config = dict(
    vocab_size=32,
    encoder_widths=[192],
    decoder_width=128,
    decoder_qk_norm=False,
    max_grad_norm=1.0,
)
Rows from block 3 of the audio encoder of a small encoder-decoder audio transcriber, named by matrix and row number. Each number is 128 + 32 x the weight over its row's rms, rounded and kept within 0 to 255. All counts start at 0. Numbers have three digits each.
After each channel's rows are labels from the 100 clips, of 14976, where the channel reaches its highest value: "responds to" is what is common among them. Only what is clearly more common there than usual is listed. The data: read English sentences (LibriTTS-R).
# conv: pointwise conv (encoder.blocks.3.conv.weight, 192x192x1), inputs 48-95

conv.98:136114074128136085140132102094166086085124126066060152164145104129084105141160115161142110136141136114152133138126118158171085153117088131101087
responds to: the word "was"

conv.59:132097111110173136062163113209175140137093147100135077117125134112153093109124123107103133103111163162124121134172119136155028130080159074153137
responds to: voice: female

conv.108:157132127135059083102171143122149159118123109076081127157112142089088110098110128104123146099176156118121134138102111125147087145060040170123134
responds to: the word "be"

conv.124:122162135152137104077098122116119153146116110128080124047123080129159125081093082125127140079166131188119063089118103107100141105129165118138126
responds to: the word "with"

conv.3:156185062131147074156108151151146120112134149116102152155127150110127126132141156129109180144159128123141099137103117159141115059159158161097179
responds to: the word "he"; the word "his"

conv.67:163125134133124156115125105132173117185175124141122061148149148093140154120087117134108129163115186133080155119228078123190141092165071123097139
responds to: the word "that"; the word "but"

conv.29:079105128125098121070152115050095129091170163159143165143094114151106149136159127106164152120131140101145127047144126123141141072126039130169115
responds to: the word "make"

conv.76:048082102189135175063151163156131160149140125111135163067100104137146095103118111134104129131124071154132080126147132170146102124068142089182112
responds to: the word "she"

conv.75:114157111145180102125152125152060114120142112141124107130133127175151043112173109107132125169101129133023116127105140098089074115157155097157154
responds to: the word "i"; the word "my"

conv.64:163157140123156100115078121124149103059124093121139162095147106105150073086145123195119042105181129114086124148111125098145125150155155153109167
responds to: the word "was"

conv.16:114191092168139113135170051089112101078089133137114116139101096106061155179115171148104052079063102132089122131122104158129129129049128128087132
responds to: the word "with"

conv.144:120188070186175135117170179123151126090145163177169123135197155108189157151096140135093138127147143146161097129149110165112134133137160142146052
responds to: the word "had"

conv.46:118126181103172128136157115102070128168118124149166110129144136101168156150108187117144092064137134088084073061130144117169136149123121167145165
responds to: voice: female

conv.111:085126137166139186117110138095157138081113111117153162114109108152174103028109035077153203135170092146169122109103042130117155156069157078227114
responds to: the word "she"

conv.65:160147141150106133090180122157042127086119110065110161154084121060100136133080149192122073118120171090113097170076081137124083095198127145102113
responds to: the word "of"; the word "have"

conv.25:108113138162160164135168137162121092191110084159147097128153119131100163146166175082125145140040120129135154123101102111167167158058128126156003
responds to: the word "for"

conv.51:112079161114146118115070084079143168063119175087152156145085121134128107159138138118156121091142134120191129080141158133166091121111129069135075
responds to: the word "not"

conv.142:121213140125151030072108122104083154163170148135089185117149127132131162164155136063127124146145113161161103147104141120171097119125140139141159
responds to: the word "you"

conv.158:127176166137152107101125132146157133123157148155115155167128143070129145133095115087043120157126143028119129109139158125156129123162120108102161
responds to: the word "the"

conv.96:145136131142138087146037160151128166143123126145063136107145144072149135116141145127134148134053128127127107144146152157149149154117135109137010
responds to: the word "you"

conv.26:126115109123140099164187093133081126110149109079066106112098102086113120135153140156141104133150142090087130110064114129164142107100149161134163
responds to: the word "think"

conv.61:141142165141117125122137147164076173091152120105111113132154174109150130149124099159116161131135109155126095160112176111117080103109103164117083
responds to: the word "on"

conv.43:145147104131164113088074133078143116091148074145153137142150116122161134002091091125127112150160096105165100149176074113149141134100162130170105
responds to: the word "was"

conv.9:093177178105160094145157163114122149147145116176110156166172160116170124108130160133096149100139113096131130137093136089197112088138125071192110
responds to: the word "the"

conv.28:127121139143126102035173095173057108091103167179152139118139145159118111100160115121135157126135126130133126148157098133159108103158157105144092
responds to: the word "my"

conv.85:057085108189135124150170168126103107045127103129115145108089112125147133129147112114110075143102141158074103167144097141107041115152102168092064
responds to: the word "was"

conv.152:157167076194128130094147144097115149130113103075131092121097092099117140183138169097160149072058126142133183105090115158101127096111102115103105
responds to: the word "her"

conv.180:160136165134070080163117112095108102113173111147108119122158127073147105096159125115102165107094088127074099143134140120126153111107107141159071
responds to: the word "not"

conv.44:141172085119137114118135107097091160100118143137165153133094151149054115142158131121199061148130033125108100072109133131138129107157140000119083
responds to: voice: female

conv.0:108124092133116142114152126152130063097091150158133167086131093162073107155169153133123135065127132158115088188130170166102086127133156129134184
responds to: the word "with"

conv.135:089139148076099130092141090100117100085081140094085149125106146126123118117130163074154087158119044204128117097167071121112117107106130085133190
responds to: the word "the"

conv.165:024138128154155117088112126146118180155125144168121091192086122170160129152139149187113120106117094120124040123116139108183087150162129145090101
responds to: the word "i"

conv.181:156138171132120101055093131120104090104075115133153149147161115062125116141123135100181085130103071081155157134076160157135174129128143087103173
responds to: the word "with"

conv.95:093137171122145156087148166146104078101142105136163157164114154117136141146134130077145134022064111111104164108140114180165146088104120075164110
responds to: the word "for"

conv.168:109139051137119069094095131171154121083160156157056108153128093119160155112103024141139044124142141075158136159156094106122156131108125142127104
responds to: the word "was"

conv.162:105175097135118124102134151166107081130121101120078143169100105128179107177133120081118089191124109075129116168129128140140141059148134128065163
responds to: the word "my"

conv.42:092126076169122116087096149091130117135125119149150102160145124105159124080080052096070139126128134131146140144139103104176144115096108139114111
responds to: the word "was"